From a checkpoint of a small image denoising model: trained on crops of objects in photos (Visual Genome), 41.7 epochs.
Rows from block 2, named by matrix and row number. Rows with one number belong to one channel. Each number is 500 + 50 x the weight over its row's rms, rounded and kept within 0 to 999. All counts start at 0. Numbers have three digits each. After the name is the row's rms in percent of the matrix's.
# convs0: first 3x3 conv (model.mid.0.convs.0.weight, 144x144x3x3), inputs 16-31, a 3x3 kernel for each
# convs1: second 3x3 conv (model.mid.0.convs.1.weight, 144x144x3x3, transposed), outputs 16-31, a 3x3 kernel for each
convs0.71 096:455418537423386495510442528474481489582529492528476501476521414439498453444507414457466436545500432499500463481534513493513497526507493421474514474445515516489544530526559558533514437463503480506498419434447502490494492525546454509432472435471502474482550472464544517464519543517506511461471506533454473435423534446436490474523450517550483507472468477476526478541498478532530529482422420487404413534520468418471508546533561457531495
convs0.72 099:439355476509405515468360444470475470530523476494484506499478497515413507537506526570494445640497365558440372441501452571570435464498524495483479469499542473491520503473446475459531519524492454509473457500482428486475462432466424419484495459522426544504452528515489490521510510468455425471469458506491513516422496509481473514597506495615514456521480454591452492552422536540487544494474488619495446469412475494493540468492526529458441
convs0.73 106:544505533501496527524551585492451463452469443489461494492498563500545507497437467505520505507515449477547525445500454529604578454504454527485511464496500521582588436434522497503544475495517586548531480422438498481501504512515462453496535540555479483434540588568444438399454386498492493465502485508496478574475374420577595567528486455466531447495550526507456526522383561523497561491527480466519515516557559478533485459477518449493497
convs0.74 096:549542488516534552542471513465551519433503444500564530456409529454492472558565557453384437510509418513544510442416493499431502487494468486499509504428515517509513488505489507588479482519514559510551492428477562530536537579494440506505521491486514503475553472476499401511543543557459447482530478485493500478483543474437493518516470381505528436423524487526484574444443510466524452458508581414456562393396515543409526508354498599446469
convs0.75 105:462458500456413480447456458417489555255525798481528563427435487462530517488447450458511532223518723483475484431497503509513442480556536502485485467456484513542501517528449538468460511529527478505484426481537432479556466521476466508450451493455512501520444510494489463451482435504468512532439489582467482460468556525456562536430445406355399392500521462374469406432463551417585502472438452381461475500493546452484513562497494518494507
convs0.76 096:498473489443416443474394421546513463570475539625497490503499400573521484425541501525485377514568498561517503356430499411421549423476543452557595436566544422513488493532511504498490444511472558538467601558465584512424497501513534525514504496469400499573348501691447551592506519526472439518472469533534498464517494475517445477480506471442478485446477493484518513480485419500469545526508485449455455493445408487498514450555486389509462
convs0.77 098:472395438454506485410443513561451465566514556445473486525488487535599484499536552574575410439513496483483501446545488454533491461570527477518571481537627434454558447464460486427532451453545506436514509413413474441399446518532469478518422498502454477492512538498484509505518467504470448458444479512526494542499508489473488508510432447571512441533497456508524453482420492535526536559530545493433553484470515475532542417469449434455482
convs0.78 100:490757586467601511549480596447452430449445462461462447509425511541469487484476502507507524529460469487450433506532546513517494491557523459523492499532462477505464472620493458572480479479540504597522492492439472472444451451383536426466562450528520532494514587510502546516485386471491412474497417444568520522560434477499429511455508519450512496505451544526480548497471443469465525457505509505530431518505428374354406404489433421568555
convs0.79 100:492553602510488533532471457456542446457518498414432465487432485539511503567441485501478435510552494495548487486444516604530489528490457471456492465472464536557535589505562598510506519563501463462465466420475516497566436444467470458495487532495487478531541565530545490494503474460549547466540522527521527528445479500472495500463493516518507492573527467526439514568455410541520476462492528497537537560494508464465489563546489537560557
convs0.80 097:477472508502458520478452577472459436529486506433433452412548476508519499455562437460500476521483441431488514431473517503506516517459496582522496546485504523494544419405372427406447509494517509491506546484478541492502519475466462477438381465409550554586560535564511498506521641546520560483540577534537555500513580543455503579458491477520458471418475504418424419454424503415489429416410517452449506416468512527472497513552499435436474
convs0.81 102:442518506418395481427426512350525587336556719499511513547457467520427460507481521469538463344434584398445511517489518569514544556484527474536528473503520524538573470532518474478578533500544572492447384422544513456492511438469629391395557424415440510605412484618477470543547564489519525507541518518509500468565522406548484469392492584473485438422514515502518457437444409425511491490563489459445472454446521593529515552461503465408474
convs0.82 105:487465452405497520499423406454558572787519252506506455570526520532476519552546499526536473595543508520528480481482563440483585543519532516514544537464478563482496463492535435482486520472462561550458485593457528489384552473506460515571461441478482521499544561486494544465518537579499495488486489527542532480492486491553546446475441340711560320510581517487509558502482562499483582567527479572490460491367532498463489524455515474458541
convs0.83 099:530525448458530471469491474459455509503475465498507484549559499515485505493464452540509525498542550470509534606582550447372450429476596502557480474486458477484439499552492444434459429408470481480488484483498494464501559546544536441510383426450485448489508499507469515549542503535540506526456419497520510506521506509543541567484448443547468460493502482552471519494398484580456473574545492507486545479509569537487529489556520462524523
convs0.84 101:559474559551409615597478536441466545449457523544520510487538539525565435428557431558493494487574481465540494465445537472407440523392522495490569480420525483426507456497437497492502491547524537545446531524462509498467523580596446447521442473535540480534494452542516496529544528461509492492469566505532579544517503443461461497412490584398467599443543572533492456538412426501417477538482506473424461564484471537535589518534582511587557
convs0.85 104:496526473462469508500520529496494455501525587536536425462475436600441504545556420538460509744543458506609454497425419592592530480535540438505522439570626434533544521475502484511539522516521556522449543454459546532450496458464569507450509441435505536524504516544527471523482561514442498525514488481521496431503606475414515522548502501520555548512500508558495464530525458514431450494504465489467445473538489474412456583484336524533480
convs0.86 102:537525510459579436440567469555470391587506373580509489496483546498499618475438489495466468539461541479418427419501464451516471514505505474449521493423465466430497564515477477493431463497399516564506543514508489533576458525539563543455487516514553551464571546437550512478478529460484451486473423519427418495471473451546499434502483362603591330569505417481512533447498537510556438490521461433609565434452482447410501452434576369451463
convs0.87 097:503646563463537473467506584435513526593557564443506465535487458447519411427484437431489474400505486460459475429547467486550490482496524517448468576512492523511477466399444555434469504539481525474372499462425406429397546481476512481438496575469552503517543521510530542486545555458522559494483543536473496476526490481517503428543557598462391515493501449512483444458527388521581494508524476454438431437484526423540449407527488465525530
convs0.88 101:556486509515503498479495498495475499395432439474455452506459455478401486502413532482462517476432459475482509495450492459442492493422451575580588521494500412368342505474510489496486517464494509463512459422458506491500484592524447490468469454438495532505492444492433386445470525492486456491510410520462515481506577525574663552498509494504503481487530461535560533515473590470528561495515493433490515469533607523482499550478493512518483
convs0.89 097:467529466504532525480522471490500486501521463495433446463462533498419472530439434424443486423380338501533466457457473478510542477538527473522538517570568498505490489494503508462531583640579552559560481455462467447438481533528427383395470447498529452515487505507461427466532489577505377494584377511490447519618693558537510509467542547479555509449484509529525543505363521510444525408441566364488652477477527571574522469419512498570595
convs0.90 100:500452499432416488472479529518393480641468509565570521538623561467503521450461411555444514613442364534512497526439477520476469518459474609465440683430431502403392556488478414428530539484549485467522505504542476492526514504498493532519496514532513495473416470537533534585453461450490471479494486523464500517479588579561615496568442535506485569505428505502417480432455406497466460573516515622513524536436517440468506493469522512503554
convs0.91 101:533466475571502519481532542637574539423447343540567518473488472559516482497513492557517515446462499577582532492472456556453421568485505490493497555521481512473479468511491456454483368434498524539490525451480576548487510462444648575581592482519607557649449460496505488458517509502592590539508517550440511436525455486576505534582507451406447437408522490502416429508436495526491463627483377491474525492479553459442433489419498484515497
convs0.92 100:572493506510419548589470528441463516499557529481456458484519471456542480471547487492490527490500546498463533447567478476560530487522522384453408498515474537540536562558611547543542517450516473529482483475512552502525468540557473558523572561513507532512526569524498490443471465424534444464514549461429395490495488545536652569483497570510461579503424505475445498478421520497509525437486510464470538487533484489514529471554428459499514
convs1.71 099:650531537517441474545461496457445505473438516606536546516487495442441490466447500500536500455466473445479491429473443488542535498518459481525558447465583423420513439410455491450474519497503477489418509461426441478465477498465414422494429361446507570497566563481521484528490501521532490496505404451493535506474506522436514540495498562499522582447480468499485526588496619560511591560562439638585465596557476527504440603526467543525495
convs1.72 099:544504561530529676445465568529409411543487515583480507485470451451530458523550436572532446531439366542472382530458465551505529500512502514519550515486540531498559528495512490502542550538511503504415518530503462530494487566555465485493536534504485524500453521471385478484523573454534563480539498414395528568382518537437497498493588558488538459495484445454488535463525519525588450588482504659535459616492494505504479485489461457442439
convs1.73 097:503513510463518440449536469507525426541524463567538449572579616567536505496457579575528488445444478548583596593537513500409512513469532424482523455501517478542481481464539514562512531594513467538541508623523466503444511480464529488482536525556533597481422448452469543499486496511508546508529537567462418420422398413477484457458455583538498518541492517496478502488478490489519497532531484579494464500469468545518530484436473526561626
convs1.74 102:514483491561539520581538492522539556441505476418469473423424431435498426532524491463384477477404470469483535469467439512523439554591524463501518480524530435472523444393466444405507525481507500470485548447382513497423511566498495442448528459427502503502570578515521516477528529485544504479477404462449465498560519585466467500561507483544534470531524442541509493531510460491544549479593566341542573413524523499508441542546499460518578
convs1.75 117:447463409403488503441481531516567454375352251430501423439528468501469425461472568456519587388511506427468543425471515402449552419458529467501474504543476503530485524483471513483486543501468409577536493553546498521478497506502461500531447497505618547550529521495516569592526494469509469462507471501458492506493531509439506558518541476428530358476563520447488415431428503448649612537558532523479541520514515491565449485511485506562530
convs1.76 093:376446407479532443536545474561543537566521460563537528480441473557464483575548595412425452519461470555513536466455519506551585485560549517514407600574459526492410519516503554577470523507509549498464540448431479480419545526516500503459458457496459497579421488547465471462480509498449433419450453470527523520554523506538489519507420413527477449550503491570479513651569563558547530516513533481533554462529430468430546397435596444480594
convs1.77 091:438448445448412438497439472539508564458441515488488493455382408529468395559475501504531522545450426497454423486458493498441503454441473490508459470540492461573469547543465535548494514487483515489473560519444503477430590552522511417401458524409636550470514511508516552520461535532459503517444585478532452456490433415460437404488482470545567524520569504428441514466455478456480465400472520432549496435499508612541585518516658500515625
convs1.78 100:590506360558430381555436453463467473459436467483442568506448474535465459536544518504577514498492461563539491488434503456455473464439489498479497495538540488486562408496429444420480506439498542535509437496438406507462520473544521441490533414460497481554521527536497598512428423529497537544551532556537558492485481469490466497488519540490490556455502486518523480528519513538499561517497493554614528544579519486404489541496489481503524
convs1.79 099:501474540463452493424498495477558547497539537507527509484405429577516509514542559440434430478506510551541506516586516502530502457458467402426449507493496474549566463424400504501446431452400405405537445463466443461473502525488442522526463504520552504463486458480402547494469487500485520485504545504484452534481445488481455522501457449526538505530478518410433479525515485472507497501497535538478473519454435490507493449440512486544576
convs1.80 096:504523600564500530517556474457458575481444504548437486481549548597536531522592581489510512504480497529495473488521484505538503605539511504508550521498503500475506490460407535579477588553488577608552570560521623621587592521512531498460490426410594583589545451554594498539439552456470562524479480490396418404496505467496487432488515501504516477512551489508544484507534500452506477475549563447518535463511541580589641463481564500553544
convs1.81 101:436537501466530484624567417520472446455434472404475523474463474618521475502508486400513519390471508520511514467441514441480515480580502470524509479468433461480452482534491523518498532482467526458522578504614552465438511568513504570471517543446419507481466514448469469397474460494524478423482513524532509497594512444573513430455491565453526509456548549503505414481436401470519513430505509387446399418483411414466524523535538473488483
convs1.82 108:537527458450600573454576441560484547432394380437472508460532437366476483480498467595465485453344271527401472493454436442409496537396325550479519506513494468457455546568514496508486486472466499522460501506608595469430545550511405604568453572532482521555438476439526520498515464455517473471511499429459545449476571553517482402517450479628446398441482483536427549522456534497584458486520547501496503505520523504469530502501517519477443
convs1.83 105:513599559502568578602573434471464460506500472565510519576497481581508521433487500481474555444415478456493494555500505512532547464470610558525457505529474506488496501625527480513504495444528452431489451425461510476537393353390510409409449325394394401433494557522583615554451441531425545525410419453535480528490469540500461458545503500543506438570551536522526525505541528499586547508459500482500522465535531501472413491519463475515507
convs1.84 092:517414521553448611529370587472552533491524502515524469499508457468443438485531460552559491531485464547478473535475486557511518534385407501453503530484488543499534449475456511535530567490541523560503539537508539576475525575546494491551455442497484573516504549540464507581526525539506538484555561525553521523552527577568465530500464517451472491489455445542515496516502497533544476518534525484520491481498497474463547399431577445504547
convs1.85 096:429533586498437644557508579570572591499531563529521540528511495587470436580561561592398412450446422526542516501455434531441423476440428467548543451530484513568527507505496502526536521473500487431419584518482509531398559574505565524450498522473445489529476521446570542467452478410404483453434497435468474516500453490473446372425430456453408428482484502491474508604623594522549518561464489492389333456485448521455534493465592535515566
convs1.86 099:498552500441555474478554467627564531483487514485464452567585532476579504491588592450497500466496502470531529485458475483427388457474474414461464403450450482521514563491441555524473453508481537544485503498491507518541497540506487564486527524503473557475455548485473475454515523527547468517559412479548562533585562523525548512515472448492494479497546538482453493467465486385406485514484567447356489541424511483537568468514517489519542
convs1.87 090:621601453534496435504489547448496541552545537493467537511470519598554585514478443533472507481520515503515558460433510501483439519497444487575548520515497563508460461483479531559458532511448523491454566519422438461392472489486454504431525541529488581595403486573441486550485457512508477509489491455531531489485512497369457419578516510578578598519515453504441560480499519471516462497478509565505535544494530481504559594543567541453492
convs1.88 104:485506498460502459542607527551490538475430486458456436475348420471444460461510439445465499502488461469455493500598622485516518518515470517539501487479516490524535537529483505549496495529499556566518500504462484492464570548534496509532490553555483579521466545475429460477584572576542523501413414408466459459564505548550561528503487519517496517534550492501494470488547483482538525527484435566510480552523431433466507485491413415477413
convs1.89 106:529419474502517579514505615520527467461514466471491425489531528505458436484514501464411432377395429524512486487460459491456488537511564482494517470515475551539482486388469550489500485493537476500473509454423463430541530576485428485473466430413545573522552493548571486489501488567476508481433527526507445504538499546475459510505538506506466413544456363539540524487377491527509522374555561286492629392495599490434459528434512486394524
convs1.90 095:404531495474540513455507520544482472631542488574457528559484463477581565443402413503443455487467423453419428492495468478434463426477559591475441688523439628469454529585607496514457483527467438489510419502504440492535358399482472480444529486414437467571463506598515583557467510568533479479526445548560577590520544537488513508432477557437508589488449505542498518587481556585541483486408491553445528506485488514572466544485412478485424
convs1.91 103:585542516534511547529452436502518477554497420512480428451439409527489451487498495465501519457432442451457430518558535605528496528486423516550532557558596505500563573510538583505526557522521538616620532615592432503519411439485382436431395437451513604571506533532493542533439500475431489494546569506561517456578604510493491495533464403563465441698526490579549554582533547606594572418487491427539584543540594526526505564544535537576546
convs1.92 093:532459513479456491532439581498493506506389345475454395402416526485490480482485502522542526584486503483403526508490472467481560496457424533493532542509479476488469526596484560539506504510528474484533479455482498413499491508479498468481466461528476409408458500441373456448483522537461408460559596526405447445451451429480525446492440488525494509565518557519487540480586539548555516449469498420487498489519560461505445473464429471500483