{"arch": "unet", "train_examples": 61751, "image_size": 32, "crop_scale_min": 0.5, "horizontal_flip": true, "loss": "charbonnier", "widths": [48, 96, 144], "residual_init": "zero_last", "muon_scale": "original", "grad_clip": 5.0, "steps": 20100, "batch_size": 128, "epochs": 41.7, "final_lr_fraction": 0.1}
Rows from block 2 of a small image denoising model, named by matrix and row number. Rows with one number belong to one channel. Each number is 128 + 32 x the weight over its row's rms, rounded and kept within 0 to 255. All counts start at 0.
Before each channel's rows are labels from the 100 images, of 14976, where the channel reaches its highest value: "peak at" is the part of the image that holds the peak. Only what is clearly more common there than usual is listed. The data: crops of objects in photos (Visual Genome).
# convs0: first 3x3 conv (model.mid.0.convs.0.weight, 144x144x3x3, each kernel summed), inputs 0-143
# convs1: second 3x3 conv (model.mid.0.convs.1.weight, 144x144x3x3, transposed, each kernel summed), outputs 0-143

peak at: top right
convs0.79 [107 133 146  81 135 124  94 163 128 171 109 171 139 116 193 157 148  89 121 128 134 121 179 103  97 151 141 123 136 121 145 152 153 190 161 130 106  78 166  94 133 142 160 104 118  33  78  82 176  93 179  93 140 100  95 124 155  17 152 106 120 141 123 111 132 147 108 153  52 100 114 132 117 100 137 132 130  86 129 197 111 163 151  87 127 163 125 158 146  69 118 112 120 135 192 119 112 125 132 145  81 124 130 101  94 121 140 146 176 150 120 116 127 124 102  98 135 135 157 121 136  91 118 118   0 160 132 189 122  87 158 114 149 131 168 105 104 124 116 128 129 155 137 151]
convs1.79 [132 166  73 123 106 143 111 130 121 101 159 116 142 144  85 100 110 150 132 116 132 112  74  83 127 115 128 110 128 108 120 128 141  98 177 126 129 135  80 174 174 114 102 212 150  61 139 134  77 136 117 150  30 118 122 103 177 127 130  87 136  89 101 125 138 106 117 119 137 123 160 123 136 112   2 127 218 102 143  92 141 118 144 132 181 161 100 115 127 122 191  74 124 150  96 135 122 125  87  36 147 175 159 168 119 114 132  81 187 169 154 142 149 136 152 127 111  98 145 121 102  96 175 110  67 161 103 129 130 182 150 140 105 127 109 129 134 167 136 139 108 120 145 163]

peak at: middle right
convs0.134 [108  70 149 105 115 116 136 135 136 134  79 121  99 130  97 175 146  64 128 122 175 129 117  98  86 118  88 100 116 102 122 101  80  66 112 131 123 185 112 109 110 112 109 139  46 129 111 106  70 116  88 174 158 132  89 116 111 144 102 196  96  77 101 106 108 166 155 150  66 110 122 152 160 155 156 135 200 102 104 168 107 132  64  95 150  89 110 105 107 160 146 161 114 112 114 130  83 105 208 151 142 123  78 134 111  94 140 162 113  91 154  91 132  85 114  99 149  86 172 160 144 156 117 145 211 164 113  95  92  97  91 156 109 113 119 162 127 143 110  94  97  58 150 113]
convs1.134 [103 137  61 132 153 116 123   0 134 113  85 123 113 134 170 133 146 148  94  92 135 126 183 180 117 182 143 138 130 155 122 157 133  98 152 156 127 158 104 125 117 145 132 131 196 125 131 129 113 132 118 119 131 146 122 162 118 154  92 129 148 214 148 153 109  96 153 121 168 149 141  65 140 130 110 124  63  93 160 111 140 126 144 170 139 150 133 134 126  94  94  71 146  17 143 138 131 122  83 110  90 130  74 121 128 150 121 128 112 159 106 212 135 135 130 125  94  85 122 156 121  98 172 107 139 128 116  59 163 143 143  99 106 102 101 112 116 124 126 145 135  94 180 216]

peak at: top right
convs0.105 [123 132  90  41  47 157 121  99 107 143 200 168 168 203 158 115 115 146 149 167 156 112  94  89 124 120  78 132 140 124  90 111 124 116 125 176 212 113 121 106 157 120 101 137 133 117 137 145 135 142  94  95 103 132 116 151  98 151 193  65 121 167 119 176 128  93 107 117 189 130  94 126 149 185  88  87 147 118 142  90 140 156 129 144 124 192 156 117 142 186 119 124 144 126 149 141 134 108 119 145 107 171  95 112 138 104 100  48  81 147 147 133 169 116  59 161 109  82 131 118  84 116 157 132 141  91 168 100 126 132 143 112  96 139 150 115  60 147 172 141 112 115 198 132]
convs1.105 [142  71 125 135  18 124  88 179 154  84 113 109  91  76  80 109 146 108 111 119 123 191 131  53 113  86 135 125 109  66 149 136 130 129 165  62 144 155  81 152 130 173 111 109  89 135 113  99 102 111 150 148  94 120 129 169  83 155 154  79 123 141 120 134 129 129 123  91 133 124 173 127 154  71  65 148 107 118 127  98 102 168  97 143 113  81 112 140 150  28 137  98 145 115 174 145 136 178 130 142 173 126 109 156 131 135 139 149 198 124 166 152 153  82 185 150 119  91 139 182 152 157 169 143 137 154 129 104 122 101 130 137 116 105  91 148 174 100 128  61 136 118 110 115]

peak at: bottom centre
convs0.123 [133 166 119 127 129 143 139 143 136 143 144 118 154  66 131 134  58 153 158 106 138 129 134 134  96 144 120 124 197  78 119 121 107  89  90 185 135 141 120 158 131  98 144 115 129 118  85 106 108 138  81 144  62 128 149 161 116 123 163  48 137 120 112   0  98 143 166 127 123 106 141 117 128 129 171 175 140 138 138  82 131 121 118 155 120  84 145 143 135 113 146 127 104 122 129 241 129 128 140 105  76 151 146  64 138 130  64 125 113 161 114  95 127 133  91 107 118  99  89  95 121 114 118 115 150  82 101 143 202 129 135  59  77 156  85  78 145 128 144 153 114 158 167 167]
convs1.123 [119 134 151 129 128 140 125  93 129 115 151 181  17 144 115 143  76 144 124 106 110 147 129 169 142 119 127 136  86 255 130 106 118 110 109 124 132 120  77 121 181 129 137 156 155 122 124 128 126  92 153  76 146 172  78  89 123 122  78 121 102 137 121 140 125  90 118 122 113 115  93 132 136 119 141 101 145  97  53 137 162 136 145  68 110 137 128 120 132 140 111 112 164 115 117  82 102 110 163 109 150  85 175  93 129 152  91 136 159 108 130  59 161 133  86 154  98 137 159 158 172 166 154 126 107 103 113 113  95 186  85 158 136 104  69 120  99  47  93 128 139 132 102 124]

peak at: top left
convs0.62 [122 111 112 117  84 142 115 135 142 122 168 140 122 150 123 116  69 123 171 119  91 176 110 135 122 115 125 155  59 141 123  53  98 125 156 120 128 171 127 122  95 150  82 151 143 144 129  90 104 143  79 129 127 139 132  96 130 100 150 111 123 119 100 162 188  80 142 101 116 124 177 102 133 130 131 163 128 107 164 124 107 109 123 128 154 139 122  90 158 127 133 130 118  84 103 106 122 119 113  88 162 161 158 148 127 133 125   0 129 146 120 133 133 136  96 122 100  65 133 129  92 216 126 153 101 108 107 113  96 102 171 164  92 101 110 109 125 129 131 114 134 100 136 115]
convs1.62 [142 146 147  98 181 143 130 131 132 106 139 128 141 139 106  99 130 151 128 112  88   0 155  90 149 133 162 147 119 109 147 174 177 127 102 135 168  99 101 124 137 103 143 139 119 100 128 137 125 114 124 150 136 141 126 138 174 114 173 127 122 163  91 117  97 145 142 148 132 149 155 128 139  94 138 110 104 115 108 119 116 162 156 159 133 116 143 144  93 128 114 159 124 153 146 118 135 112 150 131 115 146 132 116 128 145 146   1  99 122  98  86 147 133 150 117 143  68 125 114 141 134 127 144 149 163 109 127 171 141 103 131 122 156 103 168 140 123 121 206 138 132 142 141]

peak at: top left
convs0.69 [167 150 127 116 113 141 132 124 102 130 124 175 142 117 102 164  76 137 153 115  81 150 138 119  79 100  85 132 116 117 160 126 104  81  96 138 110 130 161 143 138 103 124 174 117 114 115 107 111  71  86 176 156 116  93 184 125 118 221 156 153  81 165 151 114  98 100 122 102 170 130 124 105  95  89 124 127  56 169  68 113 145 107 215 116 166 138 174 146 176 141 137 146 136  85 153  72 155 164 119 169 158 147 126  75 135 211 127  94 112 149 150 149 136 116 157  86 136  54 159 184 128 140  90 102 145  73 110 105 184 183 122 135  75 143 170 157  91 101 126 120 139 136 106]
convs1.69 [111 116 138 176 122 116 135  86 104 119  82 117 118 144 182 207  74  81 120 197 108 140 136 180 101 191 114  79 132 149  89 116 109 147 115 142 109 139 119 144 111 163 110  87  80 105 156 167 169 131 122 110 112 112 119 155 127 130 100 158 145 169 128 120 141 123 129 106 125 119 119 182 135 134  86 123  96  73  81 227 128 113 101  63  86 110 154 199 123 109 120 138 128  87  55  75  29  93 141 156 105  84 104 143 135 121 115 154 102  89  92  88 135 164 145 112 159 105  88 139  84 180 117 116 160 136 114 124 188 127 115  55 112 154 100 118 141 118 147 117 114 119 115 143]

peak at: top left
convs0.127 [163 122 110 182 126 174 106 144 181 120 128 150  93 124 132 109 139 121 154  78  71 115  97 126 165 122 134 149 143 135 150  83  77 110 156 156 129  41 148  69  90  57 144 131 120 133 149 159 123 110  87 145  91 136 141 164 114 106 137 144 168  99 199 172 123 107 110 133 137 166 148 121 115  84 227 121 102 150 182 144 129 181 167 149 130 155  73 158 149 140 128 107 132 115 129 150 134  78  72 139  77 177 148 175 137 108 106 151 128 102  91 153 102 129 156 133  69  64 122 131 132 121 116 140  88  72 171  83  60 148 177 187 146 102 104  95 124 108 139 176 140 109 146 131]
convs1.127 [139 184 142  55 131 132 111 143  99 102 145  96 160 154 177  72 101 143 128 119 121 121  88  96 164 134 111 106  65 106 107 133 159 151 156 144 141 125  55 201 177 131 142 153 165 142 101 141 136 135 117 116 165 114 148   0 144 118 120 117  75 115  66 156 115 130 122 124 107 163 116 141 156  60  89 135 121 131  99 119  82 117 178 119 101  68  86 101  68 140 125 181  99 136 124 119  98 118 171 170  94 130 126  88 157 170 125 109 208 147 158 126 132 176  81 111 173 110 129 131 114 141 144 124 121 131 137 124 166 134 126  94 120 136 195 138 157 120 114 111 145 146  92 121]

peak at: bottom left
convs0.121 [123 100 114  88  71 150 137 103 189 121 200 147 152 179 136  93  78 152 149 137  86 124 143 100 145 124  95 106  98 159  47 128 114  89  86 146 113 135  89 134  87 134  66 126 161 134 184 109 144 169 172 144 108 127 138 119  93 110 172 100 165 154  77 151 112  97 128 142 189  97 124 135 123 158 128  97 148 141 142 141 136  86 161 176 127  53  91 153 120 107 193  76 146 145  68 129 112 135  94 137 103  96 128 167 134 103  99  79  95 128 162 142 121 117  77 150  88  91 153 163  50 115 116 135 140 124  84 136 125  91 125 139  41  88 153  86 159 151 132 114 131 110 179 158]
convs1.121 [130 223 126 146 112 152 108 122 160 141 133 136  97  99 162 143  96 140  94 109 170 165 122 126 130 106 137 156 154 115  71 163 110 123 215 192 125 172  95 198 179 128 189 104  83  99 117 139  92  81  52 128 109 138 140 136 104 103  86 132 158 111 139 150 104 149 137 137 121 135 122 108 150  93 141 122 118  88 171  98 149 134 178 124 137  24 124  71 164 132  93 151 112 133 165  83  91  85 163 144 115 151 107  74 118 116 149 167 129 115 148 172 117 177 165 114 145 169 135  84 161  71 157 162 121 144 146 147 151 154 130 181 142 175 140 191  99 108 111 103 124 138 113 100]

peak at: top right
convs0.66 [ 79  88  88 131  86 142 139 131  89  71 130 152  87 116 153 144  95  94 112 104 160 128  90 144  82 111  99  93 169  75 209 138 147 140 105 110 117 132 171 161 122  64 124 103 120 125 145 130 190 128 171 129 139 136 124  89 160  90 111 202 121 157  80 103  92 150  99 163 126 137 124 119 152 149 145 189 147 124 135 183 131 127  98 161 134 177 160 131  92 157 121 131 188 131 130 109 111 114 107 140 102 183 132 140 155 152 122 197  98  77  62  90 143 106 113 181  51 148 140  83 123 130 122 115 110 138 171  88  55 160 123 129 107 110  96  87  66 176 134 113  98  83 107 104]
convs1.66 [164  93 160 132  87 110 103 155  92  65 106 159  93  69 133 103 165 144  93  68  72 106 135 102 161 105 132 145 128 125 130 146  79  88 140 103 117 137 137 120 135 155  49  92  90 124  81 141  63 122  76 109 172 103 122 163 179 140 123  21 128 122 176 145 118 125 163 138 135 153  99 111 152  76  68  62  98 121 109 112 114 101  88 123 125  83 123 123 121 149 160 111 114 147 163  99 159 114 116  98 184  60 136 138  69  99 127 103 185 139 123 154  99 157 165 150  91 104 133 124 127 137 154 134 130 111 142 165 118 211 109 150 156 129 116 158  78 125 123  69 121  93 138 155]

peak at: top centre
convs0.75 [126 118 144 116 117 124 107 144 100 100 111 126 162 183 114 122  68 146  87 113 123 118 133 108  93 109 119 130  33  79  83 131 138 100 111  90 153  84  97  84 156  98 122 127 181 103 162 132 111 178 149 105 184 152 120  86 125 129 100 139 129 122 127 209 114 125  59  86 130 147 145 130 132 168 106 106 179 111 147 100 153 157 154 122  88 174 129 118 134 125 132 115 101 111 108   4  78 126  95 137 118 108 156 147 140 127 114 112 134  69 136  98 157 128  68 186 155 155  83 101 143 153 131 112 109 122  82 147  67 101 141 110 123  67 135 105 117 227 150  90 161 119  91 121]
convs1.75 [139  47 108  62 142 101 126 127 104 166 143 134  91  93 155 163  81  40 104 115  89 126 124 144 121 189 115 127 115 117 159 140 120 126 180 157 116 104 122 139 123 177 154 127  99 120  96  81 127  45 129  91  76 118  59 106 141 138 142 186 119 125 146 148  73 104  97 111  63 126 111 161 111  88 111 154 134 162 136 197 108 101 112 136 143  93 144 117 113 133 104 125 139 118 103  77 110 184 114 129  67 127 107 223 125 118 180 133  98  95 112  92 175  87 125 113 150 138 138 105  98 142 105 121 163 100 164 122 122 107 108 164 116 160 176 129 127  55 148  94 107 172 115 172]

peak at: bottom centre
convs0.85 [ 98 184 124  82 101 142 144  92 138 137  62  48  74 125 110 161 124 139 116 194 150 151 147 130  93 159 129 125 168 113 100  83 107 123 138 150 156 145 124 136 151 113 110 171 137  91 160 139 147 140 110  90 128  79 107  69 185 164 130 121 175 109 111 116 126 167 136  96 106 144 103  67 127 113 144  98 102 110  89 113 170 140 111 132  93  16 174 111 121 123 120 149  82 153 105 160  93 123 109 132 160  71 120  94 159 127  93  57 143 148 116 186 108 130  68 157 121 169  68 149  61  79  94 110 110 102 101 120 142  66 160 103 135 114 109 130  94 151 127 103 140 172  82 126]
convs1.85 [110  45 115 123 179 115  62 123 169 146 127 170 143 109 149 177 166 186 160 100  76 146 137 108 152 126  64  85  67 181  75 153  83  82 161 138 121 157 121 120 133 130 174 124 130  34  65 115 135  87  82 132 166 128  77 129 108  63 102  92 105  96 156 100  65  78 123 126  82 138  94 154 131 165 130  87 133 126 170 127 154 135 122 115 126  52 136 137 170 136 122 107 131 146 166 128 142 130 106 106 136 161 123  98 108 137  49 149 123 104  69  94  90 118 194 121 100 131 121 139 152 173 108 120 127  90 119 104 103 138  97 117 147 111 117 170 118 134 139 151  96 119 133 117]

peak at: top right
convs0.11 [122 101 116 148 154 129 141 115 138 128 104 142  89  74 243 118  94 144 150  82 170 136 131 114 135 180 120 115 136 134 161 108 106   2 139  94  78  95 121 131  84 134  80 135  94 125 104 157 125  82 140 143 109 104 118 115 116  92 163 149 116  79 128 168 128 129 119 147 182  97 134 184 154 139 117 193 172 130 144 107 127 131 161 137 121 111  54 145 116  84 138 147  88  64 105 128 103 131 154 131  80  76 101  69 117  95 141 121 113  96 138 108 159 156  68 141 118 128  86 149 100 100  92 102 181 128 135 124 125  93  90  38 145 100 117 119 170 164  84 139 130 122 130 115]
convs1.11 [136 125  95 110 111 101 163 110 115 126 209 143 120 202  70  83  89 172  74 157  99 111  70 107 120 105 150 151 122 124 143 143 114  97  97 125 140 167 125 216 101 121 166 146 147 176 140  99  56 109 132 101 108 152 162 109  64 147  68 144 128 143 131  93  66 161 147  88 161  52 158  94 146 129 132  94 142 103 126 158 109 114 132  74 132 204 117 111 125  88 166  89 188  93 124 142 126 184 144 112 136 178 126 160 138 161 129 103 164 105 114 193  92 128  75 104 157 113 119 151 117 113 124 111  87 174 129  98 122 100 119  96 107 156  98 124 137 170 148 167 107 144  88 128]

peak at: top centre
convs0.91 [100  85  98 159  46 127 137 164 124 122 104 103 111 159 203 142 146 141 127 155 115 128  79 145 173 152 175 123  92  94 128  90 125  93 130  82 137  86 123 119 149 172 143 131 111 140 145 119 142 132 125 119 175 124 168 106 140 119  88 126 167 148  72 240 169  72 120 189 174 142 127 141  96 180  99 102 121 103 136 152 179 115 102 132 144 157 106 135 111 190 129 119 120 121 125 103 138 104 100 163  89 140 162 163 144 170 148  55 119  83 158 194 147 102  82 185 154 147 125 141 137 113 117 133 117  85 134 122 107 106 112 200 101  59 152 169  90 178 147 119  83 147 113 118]
convs1.91 [ 91 180 184  93 184 160 121 111  80 107 126 113 127  75  99 177 147 115  97  86 149 174 169 185  51 168 122 153 138 203 143 172 129 151 189 138 114 165  69 138 173 212 181 125 164 149 122 163 102 200  88 168 105 117 115  99 105 126 158 163 146  91  68  89 157 116  86 157 173 139 165 116 124 113 148 149 167 101 134 143 109 149 117 117 172 126 149 109 147 127  80  75 155 107  76 135 111 168 104  92 147 123 115 153 141 132 132 172 121 124 113 125 119 169  93 153 102 103 114 155 100  95 145 130 129  60 152 137 144 135 147 143 146 132  72 101 148 169 112 138 105 161 129 137]